{"horizontal_flip": true, "cutout": 0.25, "init": "trunc_normal_002"}
Rows from block 6 of a small image classifier, named by matrix and row number. Rows with one number belong to one neuron. Each number is 128 + 32 x the weight over its row's rms, rounded and kept within 0 to 255. All counts start at 0.
After each neuron's rows are labels from the 100 images, of 14976, where the neuron reaches its highest value: "top examples" is what is common among them; "colour at peak" is the nearest of a few named colours to the mean colour under the peak. Only what is clearly more common there than usual is listed. The data: capsule endoscopy frames (Kvasir-Capsule). In brackets: how many of the 100.
# fc1: MLP up (model.blocks.6.mlp.fc1.weight, 1024x256), inputs 128-255
# fc2: MLP down (model.blocks.6.mlp.fc2.weight, 256x1024, transposed), outputs 128-255

fc1.427 [130 146 106 121 178  80 115  68 143 173 185 108 122 125 130 121 153 119 158 134 185 176  91  99 136  93 131 169  63 110 155 115 110 126  87 111  99  65 120 100 149 137 101  94 133 162 118 197  74 145 214 108  88 152  56 145 120 144 108 170 120 127 201 156 138 142  87 158 104 115 116 123 157 116  99 183 142 114 119 102 128 102 175 169 143 157 137 144 150 106 114  78  66 157  93 171  87 168 151 139 140  70 126 105  89 153 145 163 132 163  90 160 137 137 180 166 129 110 239  93 115 108  77 154 107 131 115 111]
fc2.427 [117 163 147  87 158  98 101 116 145 122 141 123 160 113 141  72 196 128  72 168 116 140 133 112 160 151 114 119 158  96 157 133  92  99 114 115 133  89  96 112 159 138 116 180  48 122  86 116 136 151 118 183 164  74 130 163 104 149 109 136 134 122 137 143  76 116 174 167  87 155  96 115  88 108 111 112  91 149 127 110 182  59  96  89 145 151 135 102 114 141 130 152 122 127 122 124 171  81  97 136 172 112 118 107 145  93 134  92 144  83  67 118 127 105 131 114 160 116  79  91 162 150  94 108 102 155 127 113]
top examples: finding: ulcer (52)
colour at peak: orange (47)

fc1.424 [199 168  89 111 161 144 143 155 169 185 134  95 120 161  88  95 144 130 121 186 161 123 122 113 130 146 186 117 128 110 109 120  88 123 156  91 155 133  71 128 164 116 115 143 165 162  81 125 155 195 166  99 136  93 132 108 145 161 106 109 100 169  70 144 131 137 172 162 109  97  80 171 119 103  84 148 182 158  54 161 195 121 142 113 121 143  73 137 160  78 104 114 150  55 139 134  66 125 141 196 115 131 110 119 114 102 130 128 106 105 120 133 135 114 125 113  88 101 101 167  69 148  99 151 132  85 102 127]
fc2.424 [168 152 136 133 112 155 122 153  89 101 153 118  67 163  82  53 114  87 110 147 104 123 152 118  69 160 187 127 115 141  69  72 140 185 102 142 177  71 166 179 117 109 123 140 124 120 150 128 122 135 167 119 144 151  74  79 159 109  57 119 115 168  77 131 143 154 101 136 158 140 174 218 134 135 107  93  95  90 160  97 170 114 141 132 135 144 100 118 142 118 132 145 181 139 147 141 100 178 102  94 161  94 161  84 128 153 133 156 131 111  83 127 136 151 154 159 122 113 139 108 154 171 140 145 147  73 160 162]
top examples: finding: foreign body (56)
colour at peak: orange (70)

fc1.301 [119 114 166 158 154 127 113 170 100 154 194 151 144 109 158 186 130 104  72 138 131 106 101 139 100 123  91  53 108 112 128 127 118 210 114 135 121  97 121 134 138 121 159 137 124 194 128 150 188 121 138  66 145 128  93 102 128 139 218 121 129 123 143 137 168 144  98  99  55 116 142 144 122  87 134 153 123 156 127  93 142 148  93 167  76 111 110 140 111 104 145 188 157 151  93 120 128 110 112 144 146 104  71 121 106 137 142 101 119 106 143  79 163 124 103  93  82  38  62 139 132  74 182 148 113 171 153  81]
fc2.301 [165 116  86 176  61  50 159  78 169  89  81  87 101  95 135 111 115 144 130  76 149 122 185 120 155 119 119 216 186 209  86 118  85 142 185 140 132 133  82 139 118 141  89  90  98 148  77 142  93 115 131  94 188  77 134 176 151 129 103  73 155 147 120  84 152  96 124 195  97 130 167 156 129 182  97 102 128  74 185 117 143 162 106 114 140  41 140 135 147  60 178 132 123 140 106 144 131 155 102 112 125 122  75 131 141 103 130 113 121 205 144 127 144 124 192 124  92 108  81 126 126 154 157 111 122 142 116 130]
top examples: finding: foreign body (44)
colour at peak: yellow (40)

fc1.118 [105 180 101 193 158 109 106 145 134  67 150 119 149 147  79  53 186 111  85 102 149 232 129 157 130  88 112 140  87 128 185 146 104 149 114 131 110  38 151 110 121 128 114 205 157 117 114 144 174 151 142 151 136 121 123 126  83 178 126  75 140 141 159  81 122  81  98 126 173 120 116  71 132 127 169 183 127 128 104  37 121 153 102 123 132 126 162 171 149 156 100 172 100 130  82  76 128 122 171 145 139 140  97 115 131 176 134 140 150 126 122 211 125 145 121 184  96 175 153  97 121 117 126 187 113 133 111 160]
fc2.118 [103 147 137 112 156 167 168 152 164 155  95  58 123 107 145 152 125 141 163 186 133  87 141 116 163 100 165 120 129 148 164 160 169 134 175  91 150 147 189 130 136 120 105  94  75 108 140 168 106 148 188 150 128  78 142 112 116  79 175 181 117 117 117  83 174 176  97  93 173 137 159 134 144 114 164 113  84  83 187 146 183 118 113 117  99 122  53  85 175 152 158 133 149 137 104 116 110 139  64 154 169  85 108 177 110 114 161 103 202 164 139  86 135  55 113 126  73 158  82  98 142 138 218 156 160 142  81  99]
top examples: finding: reduced mucosal view (26)
colour at peak: grey (63)

fc1.392 [102  76  64 147 136 150 114 105  94 182 160  82 107  54 107 135 137 153 180  92 101 116 137 101  90 164 147 218 130  93 137 144 126 127 136  98 128 134 124 117 189 133 154  94 146 135 129 173 115 172 162 157 137  94  88  76  95 165 124 208 181 111 175 146  84 118 118 172 166 116 119 144 179 120 164 112 145 142 133 138 141  66  64 140 120  63 101 103  99 100  71 182 101  59 166 124  88 180 144 138 144 138 128  81 119 144 173 135  73 114 175  53  89 146 149 124 159  82 127 128 127 160  60 161 138 109 129  96]
fc2.392 [113  86 180 139 157 131 171 180 112 103 118 121 178 140 111 111 161 132 102 150 138 111 165 163  94 165 161  54  80 142 165 162 195 125 114 146 137 101 104 164 129 147 162 141 182 108 130  80 119  76 169 125  59 114  87 174 119 217 160 115 119 121 157  83 150 102  95  97  87 102 162 160 157 129 177  94 134 141 175  90 142 100 117 120 114 160 128 126 202  90 160  92 138 124 110 168 134 108 110 154 127 115 128  38 150  87 122 123 131 100 151 107 111 167 128 120 172  95 150 127 131 142 124 145 162 119 153 109]
top examples: finding: foreign body (29); finding: reduced mucosal view (29)
colour at peak: orange (47)

fc1.267 [ 84  96  94  56  80  84 111 132  95 116  96  61 153 129 135 143 120 137  92 167  74 114 123 133 149  89 144  83 103 171 154  97 117 141 145  90  95 150 163 128  88  92 196 117 138  98 133 164 151 169 143 120 136 147 143 151  91 109 100  95 130 168 124  65  93 166 167  94 108 118  89 135 171 147 149 176 181 163  94 144  73 123 131 132 101 142 145 139 120 152 125 116  94 164 139 129 114 164 131 133 143  82 178 115 116 124  53 180  91 161 101 148  94 122 163 133 166  95 101 120 155  78 167 152 142 110 151 106]
fc2.267 [174 147 129 139 122 145 134 169  82  61 122 165 156 117 132 118 118  79 116 138 182 114 123 112 163 157 133 150 166  99  98 143 104 173 166 115 161 127 153 127 151 111  93  75 131 126 155 123 132 129 154 145 152 123 152  93 168 135 124  73  92 105 102 112 121 140 144 119 121 117 161 157 121 198 160 135  83 139 141 142  76 153  68  88 153 111  99  36  85  49 175 109  59 130 108 110 119 113 169 126  69 144  91 208 131 169  97  85 136 102 125 123 150 128 137 174 183  87 158 140 148 181 169 143 106  92 129 131]
top examples: finding: reduced mucosal view (51)
colour at peak: orange (51)

fc1.343 [153 112  78 151  92 132 192  70  81 141 105 136 138 156 124 145 146 135  63 121 107 133 128  52 121 120 124 183 121 208  84 141 116  70 123 137 141 132 118  43 192 138 149 150 108 134 182 119 103  93 109  72 122 105  43  90 110  85 134 139 160 102  95 126 151 106 129 144 165  58 134 116 101  95 110 142  99 142  96 130  97 130 135 155  72 134 110 143 169 142 137 166  75 254 102 118 124 119 161 123 119 155  97 127 105 106 102 121 153 198 123 189 136  95 132 111 132  95 143 165 105 120 124 135 161 207 131  78]
fc2.343 [126  85  81 178 126 118 108 112  61 129  62 141 172 134 108 151 114 144 122 137 167  90 110 125 157 132 124 101 171 146 115  96 138 113 118 145 137 196  82 113 102 110 125 165 156 106  74 145 135 103 100 122  96 124 139  92  93 157  43 139 116 162 120 132  94 118  67 150 169 189 111 110 180 118 137 121  99 145 154 121 180 157 136 122 144  79 108 124 140 126  93  71 126 146  92  92  70 159 125 199 145 165 134 108 118 151 168 153 143  84 126 105 169 121 127 116 167 133 157 121 160 162  92  75 101 101 122 175]
top examples: finding: reduced mucosal view (50)
colour at peak: orange (49)

fc1.458 [150 152 129 161 132  67 116 130 159 157 138 126 182 129  84 158 123 139  95 170 106 117  53  48  87 158 131 123 137 155 135 156 150 124 172 151 133  38 169 121 137 115 159 143 169 169 100 189 146 147 145 157  78 127 159 108 160 101 138 109 115  76 146 190  90 196 111 138 153 178 145  92 124  71  85 128 134 106 130 121 128  67 152 187  99 107 159 162 115  88 108 128 142 103 107 156 127 184 164 152 120 153 133 142 113  75 103 139 131  97 178 107  82 100 150 138 103 139  99 125 128 142 146 101 192 188 172  56]
fc2.458 [135  73 135 128 124 135 127 137  77 116  86 139  40  92  99 147 143 185 114 135 111 122 103 117 109  77 173  96  70 146 139 139 162 116  59  95 165 130  50 124 121 138 149 148 123 129 133  98 123 147 103 157 116 138 120 162  84 122 108 171 135 109 110 171 113 115  82 109 164  41 210 145 125 104 132 138 149  84 180 113 157 175 115 124 155 153 104 120 140 157 111 150 150 118 111 130 160 114 132 115 164  99 115  87 166 149 108 140 118 139 142 138 155 180 109 147 147 122 105 178 174 138 144 150 147  61 143 126]
top examples: finding: foreign body (25)
colour at peak: grey (41)

fc1.598 [180  98 159 171 170 112 124 120 115 142 112 106 133 171 121  94  97 135  97  98 108 132  87 116 137 149 127 146 137 165  93 128  81 172 161 101 103 129 125 162 128 101 118 130  82  98  66  82 133 194 127 182 117  14 130 137 111 130  94 133  84 148 107 167  98  86  90 150 131 158 147 100  95 111  87  75 116 123 120 140  78 175 121  80 125 106 108 130  73  70 131 140  93 143 126 170 105 176  86 129 150 144  73 185 124 130 145  94 142  47 149 155  89 148 102 135 160 107 182 133  74 101 127 132 102  86  94 197]
fc2.598 [149 136 146 157  96  92  73 117 129 156  93 121 152  99 119  95  92 116 147 123  76 131 111 133 155  93 115 135  94 156 140 129 124 161 140  97 105 114 165 143 104 108 124  86 124 123 166 117 111 115 139 116 161 133 152 112 143  73 141 135 161 101  80 126 135  99 120  84 113 116 132 112 126 167  75  86 117 206 163 119 184 192  76  75 151 143 150 165 146 138  92 134 100  93 109 100 149 141 147 129 167 154  83  12 140  89 121 142  86 126 104 106 143  90 102 149 141 148 113  57 158 162 148 156 143 193 166 113]
top examples: finding: ulcer (49)
colour at peak: orange (34)

fc1.241 [ 74  95  85 129 105 136 101 117 144  91 120 135  94 102 107 137 175  72 140 171 178 102 140 101  66 172 101 122 141 155  64  58 100 128 114 208 169 103 158 120 142  60 107 131 114 137 102 128 164 141  62 160 124 131 209 111 100 151  79 123 135 144 107 118 123 145  91  87 153  99 141 112  93  79 200 122 146 178 127 119  95 100 127 138  91 127 138 116 108 112 116 147  93 130 163 148 121 139 133 130 127  56 126 191 131 149  87 106 161 115 140  79 138 160 102  74 118 157  56 169 152 148 188  92 112 166 112  64]
fc2.241 [160 134  86 149 113 142  98 156 119  71 135 117 132 128 105 141 144 161  93 108 167  79 131 141 107 117 123 111 106 149 164 159 132 148 133 117  79 131 110 136  98 150 136 136 134 148 119 140 128 118 158 144  87  97 166  98 182  82 127 157  85  86 124 154 111 120 139 100 172 170 162 195 112 138  54 156 127 122 105 139 134 154  99 131 121 124 156  75  63  77 118 180 162 119  87 169  21 126 157  79  60 132 128  68  87 155 146 220 147 135 135  95  92 166 106 101  73 124 186 141 169  73 112  95 111 106 114 108]
top examples: finding: reduced mucosal view (31)
colour at peak: orange (31)

fc1.634 [106  76  84 160  98 145 135 135 149 112 151 148 136 103 114 119 172  86 174 124 155 177 123 163 139 125 187 119  81 128  94 100 130 139  97 135 162  35 189 153 174 121 115 100  97 146 133 135 142 196 173 114  79  80 100 173 131 154 180 103 128 101 177 147 150 107  85 131 108 123 178 120  65 116 159 117 142  66 100 125 100 115 138  52  97 186 132 125 124 173 193 125  64 138 129 127  74 179 103 117 164 181  76 112 100 143 132  70 129 152 153 166 168 128  56  92 119 115 153 144 132 136 194 124 178 176 161 110]
fc2.634 [110 131 137 113 173 117  74 135 135 101 175  96 137  55 109 121 147 200 126  73 145 162 111  95 168 113  49  74 122 108 181 168 102 126 131  99 199 126 212 120 112 146 165 109 122 162 107 111 154 167 140 152 156  79 112 140 171  90 134 156 120 119 119 120 139 152 126 128 103 141 147 133 116 152 153 119 144 111 126 142 124  70 156 145 108 113  94  90 116  80  58  97 151  95 113 119 144 111 158 146 163 139 110 148 148 127 135 160 122 152 170 101 152  96  94  97  82 129 104 111 131 107 146 142 145 155 183 128]
top examples: finding: reduced mucosal view (60)
colour at peak: orange (37)